From a checkpoint of a small image classifier: norm batchnorm.
Rows from block 10, named by matrix and row number. Rows with one number belong to one channel. Each number is 50 + 10 x the weight over its row's rms, rounded and kept within 0 to 99. All counts start at 0. After the name is the row's rms in percent of the matrix's.
# convs1: grouped (8 groups) 3x3 conv, stride 2 (model.blocks.10.convs.1.weight, 288x36x3x3), inputs within the group 18-35, a 3x3 kernel for each
# convs2: expand pointwise conv (model.blocks.10.convs.2.weight, 576x288x1x1, transposed), outputs 192-383
convs1.207 094:69 75 63 54 49 52 42 46 48 43 44 41 45 51 46 50 52 50 56 56 53 40 51 47 49 42 43 39 51 52 49 40 50 50 47 52 88 85 72 52 55 45 36 37 48 52 49 53 56 51 46 49 49 53 48 49 60 45 50 55 42 54 53 41 40 59 45 49 55 46 53 57 41 46 49 49 55 42 48 54 42 56 66 76 57 63 55 53 53 51 41 40 37 38 39 48 48 39 42 40 37 74 37 50 70 51 65 50 47 55 53 44 44 45 48 51 50 46 42 45 59 52 55 55 68 57 49 48 45 52 61 54 59 60 53 61 68 83 34 34 29 30 31 33 56 56 66 44 47 65 47 54 47 49 53 53 55 47 57 47 58 52
convs2.207 101:59 55 51 54 70 48 52 59 32 53 57 44 38 64 59 59 51 70 42 43 53 54 66 57 70 47 63 46 61 44 61 56 45 41 55 37 52 53 45 38 52 43 45 67 55 45 61 69 46 51 77 66 54 40 61 31 22 56 51 44 47 43 57 70 66 60 42 58 42 71 68 40 36 56 40 33 50 38 56 50 49 40 43 55 61 46 44 32 52 59 34 37 44 42 66 35 65 36 59 56 39 52 38 42 61 48 49 29 69 50 55 40 53 51 52 30 53 52 54 20 60 49 51 44 33 50 52 55 46 36 59 46 42 42 63 58 31 48 45 51 45 49 49 44 44 42 52 52 40 38 61 63 39 53 50 26 56 46 36 57 60 51 53 37 42 52 51 45 60 39 40 40 39 69 49 33 25 42 35 54 54 59 56 36 56 45 69 43 57 70 48 54
convs1.208 092:67 74 62 42 43 55 53 48 63 53 56 48 47 53 46 49 69 52 62 56 58 59 52 50 52 44 50 68 46 59 46 57 53 41 44 37 47 49 48 71 60 66 45 46 50 54 51 44 49 47 55 47 39 42 72 66 59 37 51 46 47 47 54 53 60 61 37 48 47 49 54 59 51 45 49 46 42 58 50 55 61 77 64 64 56 51 50 48 51 50 56 54 51 44 49 39 34 58 47 61 56 51 36 40 50 47 51 64 54 63 55 49 47 60 37 47 50 45 40 41 46 43 52 48 38 50 57 53 50 52 54 57 56 65 57 79 67 63 63 67 75 43 51 56 68 56 68 55 56 59 62 53 52 40 51 42 67 60 47 58 47 53
convs2.208 105:55 61 50 52 54 60 56 48 71 49 60 48 36 50 38 61 48 43 42 61 47 35 47 69 55 49 61 55 36 40 51 46 43 50 48 54 54 35 33 46 48 47 36 76 41 43 47 40 47 52 47 39 43 68 51 54 68 44 69 40 36 60 50 36 51 56 49 56 49 38 46 57 53 49 59 59 44 42 53 49 44 38 63 55 49 59 49 46 41 59 57 60 46 57 63 45 58 55 49 56 52 51 51 43 61 56 51 48 46 41 39 49 61 45 53 58 46 44 46 54 48 56 47 36 57 40 55 57 46 50 38 57 42 46 50 50 54 31 45 50 33 45 64 39 51 53 36 51 52 53 41 66 55 56 38 55 53 36 45 47 59 59 46 52 60 38 47 36 44 33 43 68 43 63 40 57 60 61 55 42 56 63 34 70 49 61 54 49 58 54 59 49
convs1.209 101:38 36 56 70 57 59 66 63 68 44 49 40 50 56 48 56 57 57 51 55 55 49 55 57 54 56 60 41 41 47 54 44 51 67 59 54 42 36 43 47 43 50 46 41 44 45 47 52 49 43 51 49 51 58 41 35 32 81 70 66 78 72 71 50 39 37 85 67 67 70 67 62 47 44 49 57 43 61 65 57 58 50 38 42 54 45 66 63 50 62 51 58 55 52 43 51 55 47 55 51 44 39 44 48 48 57 40 53 46 45 54 57 61 60 70 61 67 39 44 51 53 51 56 58 52 50 46 49 42 51 51 46 56 45 43 39 29 53 44 50 64 42 38 42 46 37 38 52 46 49 52 49 43 45 46 41 44 41 44 61 52 53
convs2.209 128:49 36 72 43 31 48 54 62 48 45 49 52 58 46 51 58 50 43 53 34 51 40 50 49 52 55 44 36 52 44 44 40 67 63 60 53 51 41 47 40 64 40 37 52 57 54 52 43 39 37 49 59 57 41 39 38 44 32 38 50 51 56 66 54 48 46 53 41 33 48 50 38 55 70 71 75 53 65 33 51 61 33 61 45 34 59 29 51 50 39 35 53 51 35 45 39 48 41 58 53 46 32 60 47 55 57 59 40 59 52 52 36 48 60 57 58 43 54 58 61 57 63 58 41 48 68 35 47 59 45 53 33 59 50 43 43 70 56 61 49 54 44 49 57 67 57 64 67 44 41 44 45 65 47 65 54 55 37 54 37 44 29 67 45 49 64 60 48 54 42 48 53 43 65 46 60 61 37 52 49 52 43 60 39 45 38 44 51 50 40 71 43
convs1.210 093:47 41 37 54 56 42 33 51 43 40 38 58 65 51 71 59 48 53 56 49 47 52 47 46 53 49 51 43 43 35 66 63 55 32 41 46 38 40 32 31 27 36 36 35 59 58 39 43 58 48 53 52 55 52 39 39 40 43 43 47 42 45 60 46 41 38 46 48 46 52 48 54 49 48 53 35 46 45 59 58 55 63 64 49 58 65 66 49 71 77 51 67 56 57 47 58 44 32 41 44 37 50 70 59 51 42 46 42 47 42 38 40 49 58 42 49 56 55 56 68 51 46 47 65 60 68 35 40 57 56 49 51 60 45 53 38 41 37 42 47 50 16 43 48 31 30 45 45 48 57 51 46 47 52 53 60 51 50 48 43 42 56
convs2.210 081:44 49 58 37 58 52 65 37 49 50 48 40 60 41 60 47 43 51 44 42 45 48 55 50 47 57 57 44 49 48 50 56 70 51 57 43 68 52 61 60 51 46 51 57 60 39 45 57 50 61 60 48 55 53 57 48 65 58 44 40 54 52 48 39 82 46 37 50 51 60 60 51 27 63 51 48 54 68 39 55 43 39 58 53 43 47 52 49 52 51 52 47 45 35 53 48 29 57 49 45 62 52 44 56 29 24 44 62 68 46 46 53 57 53 56 40 64 36 50 59 56 46 47 55 78 48 66 52 45 48 54 53 39 51 55 48 55 54 46 44 30 36 52 48 37 58 55 43 57 36 61 45 53 54 47 38 45 51 46 41 59 46 54 61 62 50 54 47 45 39 46 55 34 32 77 42 48 45 61 23 53 48 52 57 66 58 51 47 45 45 50 51
convs1.211 084:60 71 58 39 47 41 40 55 52 55 65 44 43 41 45 55 50 40 49 53 44 55 53 40 57 57 48 71 71 56 48 51 45 47 48 47 58 49 63 72 54 69 46 46 55 44 35 43 59 40 36 32 30 38 40 38 50 30 44 43 41 42 46 46 41 56 44 44 42 49 50 50 55 48 49 53 54 41 45 51 41 66 71 59 53 62 62 64 56 60 57 48 50 51 55 61 58 31 52 62 46 30 45 56 59 33 51 69 41 52 53 53 49 44 57 52 46 45 45 39 42 47 46 43 47 44 53 48 50 47 44 49 54 46 46 69 67 65 82 79 80 64 55 62 38 52 58 37 48 60 46 40 63 41 36 44 55 50 39 52 56 47
convs2.211 091:45 44 48 56 43 71 29 60 64 61 49 64 46 57 51 58 51 60 40 50 57 66 40 68 52 61 36 62 47 29 44 24 47 54 57 66 57 38 42 59 46 45 70 65 50 58 44 42 53 45 52 50 26 59 55 39 60 57 41 46 57 53 53 49 50 46 54 38 66 62 68 57 48 50 56 58 37 44 54 52 22 52 47 48 38 55 56 52 50 55 62 49 48 44 48 58 68 60 59 54 54 42 49 48 38 40 46 30 64 52 45 56 40 42 46 54 53 58 51 56 40 49 48 41 43 35 43 38 50 47 28 51 45 54 57 37 39 38 50 46 48 56 54 42 41 41 52 56 57 45 57 63 38 50 48 49 22 59 48 50 54 63 51 53 42 42 54 49 58 51 36 40 65 42 57 51 53 63 43 48 47 47 35 51 43 72 58 51 60 37 54 60
convs1.212 102:54 52 54 46 52 53 64 66 66 40 43 40 46 46 49 49 55 46 58 52 52 55 51 51 57 44 50 35 47 54 32 39 37 50 40 44 56 41 55 48 51 61 43 45 55 35 36 47 47 46 50 48 44 45 51 52 55 62 64 73 70 77 78 56 55 57 64 65 75 74 73 78 49 55 39 53 49 42 52 49 47 51 35 59 53 48 61 44 48 49 41 39 41 38 39 40 45 43 45 47 51 56 37 48 49 42 48 43 40 51 45 45 49 54 42 50 53 40 30 35 40 45 37 54 54 39 58 52 44 51 51 46 43 47 46 47 42 68 52 51 65 50 57 57 57 58 53 61 59 71 70 64 75 45 45 48 46 43 48 50 55 51
convs2.212 122:58 45 57 42 40 59 44 51 43 45 54 50 23 43 49 61 58 51 38 48 46 42 35 51 56 62 50 51 61 46 45 36 61 61 41 64 46 45 45 32 55 61 64 41 64 55 46 40 46 43 40 50 58 36 50 36 53 21 56 51 59 65 49 62 61 39 56 53 56 50 63 39 58 45 47 58 57 55 50 54 63 41 52 45 44 53 55 51 58 50 38 68 58 46 51 43 54 42 45 56 55 45 53 40 46 52 55 46 72 59 44 50 61 47 51 62 42 69 59 66 63 61 49 33 44 46 45 44 64 48 36 30 59 54 36 47 56 54 53 60 68 43 58 63 58 53 59 58 37 42 45 39 57 53 59 49 53 45 61 36 33 40 54 48 62 64 49 56 60 33 50 64 44 56 39 57 72 44 51 44 26 52 45 34 57 36 42 46 44 50 68 44
convs1.213 096:65 56 58 52 48 47 68 63 54 49 43 45 38 46 48 52 45 51 48 55 51 42 55 51 47 64 56 60 54 58 45 56 51 67 49 53 57 55 55 41 41 40 56 62 50 45 47 52 43 40 48 50 45 43 42 44 50 44 50 51 56 56 59 43 42 50 49 51 56 49 56 58 54 56 58 47 54 56 49 66 54 65 69 58 63 59 67 57 56 57 59 55 51 47 59 52 43 41 54 40 39 45 53 69 45 64 66 62 45 52 49 48 55 51 53 55 49 51 58 56 52 55 52 46 45 40 48 44 52 48 43 48 44 50 52 48 67 73 51 56 56 79 57 68 43 39 43 39 57 55 57 62 63 46 49 47 44 44 41 56 58 55
convs2.213 101:60 51 44 51 61 43 43 54 52 49 49 56 32 41 45 47 45 37 47 47 60 54 48 57 41 44 48 69 29 40 47 47 51 45 40 47 50 43 48 62 47 42 56 55 37 55 36 52 49 70 36 49 39 56 67 47 48 37 38 55 29 42 58 43 50 45 38 48 50 19 50 64 39 28 38 62 42 63 52 52 43 40 42 46 56 55 41 52 49 47 64 46 55 52 69 63 43 45 47 48 54 55 53 59 53 39 43 55 63 38 57 72 43 42 43 47 55 53 45 55 45 37 48 68 46 43 42 32 59 51 60 64 42 68 57 35 60 41 43 52 40 47 35 48 43 56 43 59 55 40 62 56 49 55 55 49 59 58 39 56 50 66 48 67 40 59 47 43 63 51 34 47 59 46 55 73 51 54 50 44 64 50 65 72 63 57 49 55 41 39 49 57
convs1.214 099:26 34 33 39 41 47 55 62 69 57 52 52 70 57 58 57 48 36 47 44 40 47 48 47 56 57 41 46 56 43 31 36 50 49 54 79 47 41 41 40 35 30 48 55 35 54 48 51 42 47 53 53 53 59 42 47 43 40 45 49 47 51 47 46 43 48 40 49 50 38 43 44 46 43 38 58 50 48 55 56 48 37 38 37 51 38 48 56 31 53 63 57 57 57 52 66 41 49 39 64 46 57 57 38 51 38 31 21 37 32 43 46 43 48 48 57 58 44 54 45 55 59 60 56 64 54 59 51 41 67 54 54 49 47 37 26 24 40 22 21 41 49 46 54 43 32 35 44 36 42 40 40 34 51 53 46 56 45 59 52 51 46
convs2.214 089:55 37 64 57 58 57 52 60 54 52 62 55 38 59 48 44 42 49 31 39 42 41 54 65 43 42 54 55 44 38 43 50 49 44 50 54 42 38 49 64 36 73 61 56 69 60 51 37 61 34 56 28 56 62 39 54 49 42 48 46 64 56 53 35 79 58 60 67 44 48 54 49 49 59 49 55 61 63 65 36 60 53 46 41 53 41 38 22 56 49 51 45 61 41 55 46 51 46 40 50 37 61 57 41 37 29 79 27 47 44 43 53 36 51 57 67 58 73 53 59 66 42 37 45 55 49 53 50 49 45 50 46 50 50 35 59 52 36 47 58 60 50 50 40 62 44 52 57 54 45 40 46 51 62 63 54 40 59 45 47 75 56 58 63 70 46 54 58 55 48 44 52 52 56 38 61 19 53 60 36 53 53 45 55 40 58 50 46 42 32 62 44
convs1.215 102:56 47 39 60 57 66 64 54 60 52 61 51 61 57 44 50 55 41 51 51 52 51 43 51 51 48 59 45 36 35 61 49 61 77 71 79 44 49 51 41 42 57 49 36 47 51 48 47 50 50 50 44 46 50 48 58 60 65 72 67 59 68 64 57 62 61 72 73 72 57 61 58 53 51 42 48 43 42 41 45 54 39 33 32 57 39 40 56 54 67 52 55 50 49 53 50 51 49 50 40 49 52 44 47 47 54 36 44 43 49 45 63 56 55 60 54 62 40 44 37 43 54 39 41 50 51 55 61 59 50 48 47 50 43 48 37 28 23 40 37 41 54 74 89 40 47 53 52 62 61 46 47 41 51 48 53 42 39 52 49 43 47
convs2.215 100:27 48 32 47 56 53 47 42 37 62 36 49 61 51 49 52 46 37 45 42 36 45 48 37 43 54 42 56 42 39 44 60 45 58 63 40 48 60 40 32 76 42 62 52 50 56 56 64 26 37 47 39 42 57 54 59 62 47 50 54 56 44 44 56 27 37 49 53 53 41 54 54 53 64 75 73 50 60 46 50 59 43 48 37 48 47 44 61 54 33 38 68 88 49 36 57 46 41 55 47 33 52 52 50 43 33 65 50 30 66 59 49 51 60 48 50 50 40 57 47 51 54 45 46 40 45 63 38 63 53 63 56 55 52 66 46 49 61 42 46 39 55 35 51 45 56 62 68 46 63 53 46 50 46 55 54 31 55 47 32 43 36 41 46 42 40 56 70 34 51 55 42 55 60 44 50 38 50 52 46 34 44 58 58 56 47 45 54 58 56 41 46