From a checkpoint of a small image classifier: soap at rate 0.0015.
Rows from block 7 of a small image classifier, named by matrix and row number. Rows with one number belong to one channel. Each number is 50 + 12 x the weight over its row's rms, rounded and kept within 0 to 99. All counts start at 0. After the name is the row's rms in percent of the matrix's.
After each channel's rows are labels from the 100 images, of 14976, where the channel reaches its highest value: "colour at peak" is the nearest of a few named colours to the mean colour under the peak; "strongest on" is what is common among them. Only what is clearly more common there than usual is listed. The data: retinal OCT scans (Kermany 2017).
# convs1: grouped (8 groups) 3x3 conv (model.blocks.7.convs.1.weight, 168x21x3x3), inputs within the group 0-20, a 3x3 kernel for each
# convs2: expand pointwise conv (model.blocks.7.convs.2.weight, 336x168x1x1, transposed), outputs 0-167

convs1.105 097:16 29 27 29 46 57 42 56 66 40 45 47 48 55 55 49 49 50 58 50 43 57 49 52 73 63 60 52 48 47 51 52 58 75 56 82 59 56 60 65 59 52 57 60 61 55 50 53 44 36 32 38 38 29 39 40 47 49 60 52 57 30 58 49 37 60 26 40 38 59 62 58 38 48 44 46 43 52 58 49 47 62 54 56 63 52 55 66 35 52 41 34 44 43 44 59 63 51 69 54 49 50 60 55 61 88 59 84 80 74 69 58 58 52 43 49 38 45 42 51 38 38 33 49 39 39 41 42 46 46 42 35 42 46 39 62 72 78 36 40 43 31 33 34 59 64 60 55 64 55 39 53 43 56 55 69 34 41 45 47 47 48 52 55 58 48 59 53 45 50 45 53 34 41 52 44 48 73 68 72 58 59 77 29 37 46 36 39 54
convs2.105 081:50 69 69 33 41 29 50 55 59 40 62 51 53 43 65 26 45 32 52 53 37 63 54 33 40 49 41 55 46 63 68 29 70 34 44 65 32 60 58 62 41 52 47 52 54 54 54 54 59 62 63 56 39 56 39 49 65 47 48 53 59 56 56 71 55 63 36 54 34 53 23 51 61 69 47 49 49 34 39 53 33 43 47 39 36 42 69 47 44 45 63 58 50 34 42 43 52 60 65 36 31 48 50 52 44 42 43 60 60 52 73 73 52 42 51 50 69 36 49 65 51 36 49 63 57 48 61 62 37 39 37 39 52 53 28 49 44 65 51 34 53 52 62 42 62 33 60 39 58 54 47 48 53 36 44 34 35 49 64 40 66 47 31 69 45 69 49 44
colour at peak: grey
strongest on: finding: normal

convs1.130 095:44 45 40 36 42 36 41 59 43 40 84 65 39 83 47 47 60 60 46 42 37 40 45 40 43 47 39 41 45 44 52 55 62 56 55 60 45 43 44 51 43 45 48 57 44 47 64 54 47 50 45 45 45 34 46 41 42 39 33 29 40 44 45 40 35 44 48 41 38 50 60 48 47 52 45 50 56 55 44 46 39 37 38 43 36 34 36 41 45 36 39 40 42 47 49 52 46 47 40 37 27 32 34 33 31 39 38 38 30 31 40 36 28 42 38 58 46 48 52 47 38 49 42 43 44 40 34 67 43 42 65 44 38 46 37 39 43 37 37 39 48 37 34 51 40 39 25 43 45 27 34 44 26 28 65 44 31 64 37 36 55 51 34 29 29 46 28 32 19 27 31 26 51 33 45 48 47 32 39 48 28 34 34 48 40 43 37 40 31
convs2.130 096:53 64 51 58 60 48 56 48 59 49 56 70 47 59 30 33 46 57 54 36 73 55 57 68 42 48 73 42 84 50 45 49 56 53 44 30 67 54 46 55 57 33 57 45 56 45 58 46 42 35 70 76 74 37 51 56 55 53 61 59 58 54 32 55 16 58 49 70 48 84 65 52 49 53 45 44 66 65 58 31 58 70 66 56 36 45 47 46 69 63 37 57 39 45 34 63 34 48 51 51 58 52 56 42 58 54 52 51 53 45 73 63 50 57 38 50 46 53 24 50 39 60 55 49 40 51 45 63 50 78 86 37 57 35 69 42 43 47 72 44 44 53 35 31 50 59 40 29 30 23 55 62 66 44 50 46 35 46 51 45 57 62 45 63 53 63 62 49
colour at peak: white
strongest on: finding: diabetic macular edema

convs1.152 099:36 34 32 40 63 55 36 47 48 31 34 28 44 54 51 40 45 46 47 41 37 41 49 40 74 78 71 38 43 40 43 46 43 44 51 45 65 79 63 41 41 41 30 35 32 68 35 63 71 41 46 56 46 43 54 54 38 38 45 35 35 49 38 34 40 34 46 51 43 53 46 47 82 47 68 60 38 38 47 40 40 34 21 28 30 35 42 42 41 49 49 52 60 46 50 54 47 58 56 53 45 59 35 41 47 42 48 47 51 43 45 58 62 50 41 52 48 54 27 50 59 39 38 48 43 37 63 73 62 46 41 43 52 41 54 50 65 54 37 41 41 47 50 46 37 30 23 56 67 57 41 47 51 61 70 62 42 39 42 43 30 47 41 41 40 64 74 65 69 78 71 35 43 42 51 72 69 47 52 55 39 39 32 37 53 47 36 43 45
convs2.152 091:60 64 49 40 40 37 83 52 85 34 20 49 50 55 75 69 46 55 41 56 35 43 42 47 56 32 61 55 47 56 38 68 60 48 46 62 42 34 68 21 35 55 50 58 44 33 50 58 57 77 39 40 48 37 33 51 38 50 39 26 51 66 43 71 65 46 63 63 56 51 49 43 53 16 41 31 42 43 74 46 49 47 55 52 69 65 41 44 25 38 81 59 40 64 46 50 50 62 46 43 49 55 54 51 36 54 39 44 45 39 57 44 52 47 52 42 77 54 36 53 56 38 63 56 53 60 57 59 59 66 26 47 51 55 61 57 50 73 62 31 66 51 51 56 34 42 29 49 53 52 57 38 35 46 49 70 60 52 69 58 54 66 55 25 43 60 50 34
colour at peak: grey
strongest on: finding: diabetic macular edema

convs1.52 109:47 38 42 51 43 39 38 42 42 53 57 61 46 43 44 48 46 48 45 67 61 34 31 50 38 28 30 66 36 43 60 42 48 38 32 36 48 42 42 57 49 48 55 43 49 73 36 55 59 43 54 36 20 29 53 53 56 47 46 53 40 40 46 71 68 58 43 36 45 62 46 36 37 35 35 48 31 36 74 70 61 77 32 37 67 50 48 43 33 35 65 37 41 50 39 46 36 36 44 72 71 65 51 53 59 52 46 38 75 35 47 65 48 52 40 36 36 70 50 45 61 39 46 35 21 26 67 38 39 52 30 46 35 27 37 71 35 50 66 50 49 35 29 34 55 75 67 55 50 73 55 39 60 60 36 49 60 51 51 41 42 42 52 42 58 56 35 44 52 32 41 58 57 58 47 44 54 49 52 56 56 57 45 47 49 43 50 44 35
convs2.52 105:64 40 61 44 38 43 51 48 44 48 31 71 33 67 38 65 39 36 46 52 47 49 56 62 31 51 56 53 57 31 39 44 46 74 46 47 53 35 66 28 48 36 40 47 56 45 64 41 65 49 20 38 65 44 60 66 50 38 69 33 57 44 66 33 40 52 48 50 50 48 58 63 45 48 54 53 72 51 48 58 52 65 63 59 57 57 45 57 39 69 48 47 65 46 49 62 47 32 65 63 58 39 56 54 31 43 65 49 48 62 64 53 61 45 45 46 56 49 63 49 42 57 44 79 69 55 50 19 44 51 61 45 35 50 52 53 60 33 40 37 43 55 56 69 71 68 57 66 57 71 20 61 53 51 57 51 66 50 61 67 74 38 71 68 61 60 51 76
colour at peak: grey
strongest on: finding: choroidal neovascularization

convs1.155 101:34 53 61 59 45 48 69 46 26 43 59 54 60 45 25 66 47 28 40 49 56 57 59 70 58 55 49 45 46 38 53 57 42 47 51 31 36 38 58 25 42 76 57 63 57 73 61 23 53 55 27 42 54 52 55 56 59 56 46 34 50 42 29 42 58 60 65 52 56 70 43 35 63 54 31 37 43 42 31 52 58 33 49 43 59 44 40 63 51 43 38 53 54 56 62 53 44 61 49 65 49 35 51 49 42 42 42 34 45 52 47 61 49 34 62 40 27 68 54 32 64 51 31 63 39 24 45 49 65 31 51 68 44 54 73 34 46 70 32 42 68 45 49 59 39 46 58 65 51 47 72 51 41 42 55 54 27 48 69 29 54 82 33 46 61 54 64 44 62 60 52 52 57 49 64 54 33 65 51 32 22 44 64 48 47 59 59 49 49
convs2.155 148:61 50 50 58 59 43 45 51 53 60 44 48 37 40 40 53 46 21 45 33 56 54 71 31 36 56 62 37 38 33 39 48 65 47 53 39 40 54 41 55 68 58 53 34 55 77 54 58 44 64 39 43 50 47 76 66 45 51 39 76 42 35 45 41 49 64 58 58 58 58 48 67 48 60 50 56 45 45 33 61 64 59 49 54 43 28 71 52 47 40 31 52 62 57 45 50 35 33 52 50 90 51 50 57 46 43 75 47 59 37 68 44 30 70 72 47 28 49 32 40 59 53 47 46 42 53 48 56 65 49 55 54 35 45 66 40 52 41 56 41 57 43 46 54 34 50 20 41 32 41 52 48 62 57 32 63 55 52 43 56 63 61 72 41 48 41 34 51
colour at peak: grey
strongest on: finding: diabetic macular edema

convs1.76 087:62 71 56 38 41 38 40 39 40 56 64 64 39 66 47 37 41 32 63 70 61 73 89 69 62 73 67 61 59 49 54 64 53 56 68 56 54 57 68 33 48 47 40 30 38 59 71 50 55 60 44 42 54 40 59 85 58 46 64 39 36 31 29 64 65 60 56 56 50 46 48 47 52 52 43 57 50 58 62 52 51 51 56 55 47 55 48 46 48 42 46 34 51 30 29 41 65 63 66 57 55 56 68 54 64 66 46 46 70 50 58 73 74 62 60 61 72 41 58 31 52 39 37 50 40 44 65 70 50 48 47 33 35 27 30 57 57 73 65 50 50 71 54 58 25 50 41 62 65 55 46 60 64 56 56 44 45 48 36 38 47 45 59 51 68 44 51 49 33 35 35 46 42 50 43 52 48 65 52 66 52 55 50 54 61 46 52 57 44
convs2.76 132:44 40 28 34 58 26 53 36 56 39 31 34 52 46 57 44 63 51 81 41 39 58 48 60 41 55 52 35 67 74 47 56 45 50 41 33 64 50 47 73 59 38 65 46 43 58 54 42 54 55 44 57 47 52 49 64 64 48 47 36 62 61 66 48 44 44 69 44 40 44 63 42 57 39 54 49 50 54 46 45 52 38 44 52 30 95 43 41 44 17 49 76 36 57 68 63 37 49 64 44 57 47 57 44 54 39 50 60 44 49 61 57 49 51 34 41 47 64 47 42 60 35 51 35 56 42 68 64 57 51 34 60 44 60 62 55 61 43 40 37 42 65 56 63 45 30 74 30 48 36 52 62 61 51 74 36 46 47 50 60 37 48 41 36 43 66 68 71
colour at peak: grey
strongest on: finding: diabetic macular edema

convs1.126 093:56 51 59 61 69 69 43 42 46 41 84 49 58 65 58 53 75 40 51 47 39 48 47 53 51 46 50 51 53 51 47 49 44 41 44 42 50 45 55 49 51 52 38 42 39 57 48 54 49 36 45 47 47 58 42 37 47 34 37 47 37 36 42 41 45 31 48 53 44 46 59 50 65 67 63 72 79 76 60 79 70 47 41 37 39 39 46 50 51 51 63 62 68 72 77 80 50 60 63 43 42 40 39 36 54 37 34 35 52 41 42 54 53 41 39 45 39 63 61 60 73 72 71 54 61 56 44 71 36 51 54 36 52 61 43 36 53 24 47 51 37 48 44 36 38 45 35 41 37 29 53 51 52 39 79 31 53 65 42 48 71 39 44 34 35 33 38 43 28 33 43 47 75 32 56 56 32 54 46 38 58 54 59 53 65 49 38 65 45
convs2.126 123:49 50 55 47 46 58 56 76 57 55 56 54 21 72 32 44 42 66 35 51 61 44 45 62 55 31 48 47 69 58 44 59 56 50 25 39 40 44 65 41 38 32 56 69 63 43 36 54 48 49 71 59 63 68 45 67 48 51 65 54 81 53 59 60 36 52 53 65 64 53 68 33 39 42 22 51 47 67 49 67 34 53 67 55 45 59 57 54 52 68 49 55 52 43 18 47 65 49 44 58 39 40 57 53 63 49 51 50 51 42 58 27 53 48 21 61 61 58 36 46 54 58 79 55 57 23 45 60 58 70 47 58 32 35 60 46 53 79 38 48 45 49 43 53 52 38 39 36 49 41 59 55 33 50 52 47 42 52 42 57 40 49 50 29 26 58 57 45
colour at peak: white
strongest on: finding: diabetic macular edema

convs1.45 095:50 49 52 48 46 53 51 54 64 58 49 60 71 64 61 67 57 57 28 63 62 37 47 80 30 52 72 61 37 15 72 56 41 70 57 42 55 53 51 56 54 53 61 62 57 73 51 41 68 40 30 64 44 24 56 58 46 55 53 50 59 54 58 26 55 61 31 43 64 32 47 73 41 43 47 40 46 53 37 54 63 67 56 37 71 56 34 62 47 32 61 55 41 60 49 38 57 48 35 56 52 49 37 33 58 40 45 54 73 44 24 71 54 35 64 49 24 52 46 30 73 60 42 55 43 28 62 40 33 64 46 38 68 57 34 59 53 33 55 47 43 59 41 35 25 50 57 40 47 59 53 44 51 62 43 24 63 49 29 63 58 37 48 61 56 45 55 48 60 55 43 53 44 47 55 54 57 52 53 57 50 50 47 38 40 59 33 46 66
convs2.45 137:67 32 54 34 34 47 50 47 41 61 29 36 58 70 45 45 30 57 34 39 62 58 49 62 41 29 30 66 36 32 42 52 42 71 36 58 56 42 39 54 50 26 36 58 69 51 62 52 42 66 46 35 45 45 68 49 48 51 67 66 39 50 44 55 46 53 58 40 32 59 50 59 38 47 60 51 59 62 32 52 58 67 52 68 54 47 51 48 43 51 29 44 41 63 32 60 49 50 29 78 52 42 69 76 59 49 51 26 70 44 63 40 45 52 49 48 50 55 58 42 43 56 40 47 52 48 39 43 58 79 41 40 46 38 48 46 75 43 58 44 46 49 40 52 70 34 55 49 47 67 22 34 46 58 48 43 74 62 42 47 36 40 65 55 60 60 56 49
colour at peak: grey
strongest on: finding: choroidal neovascularization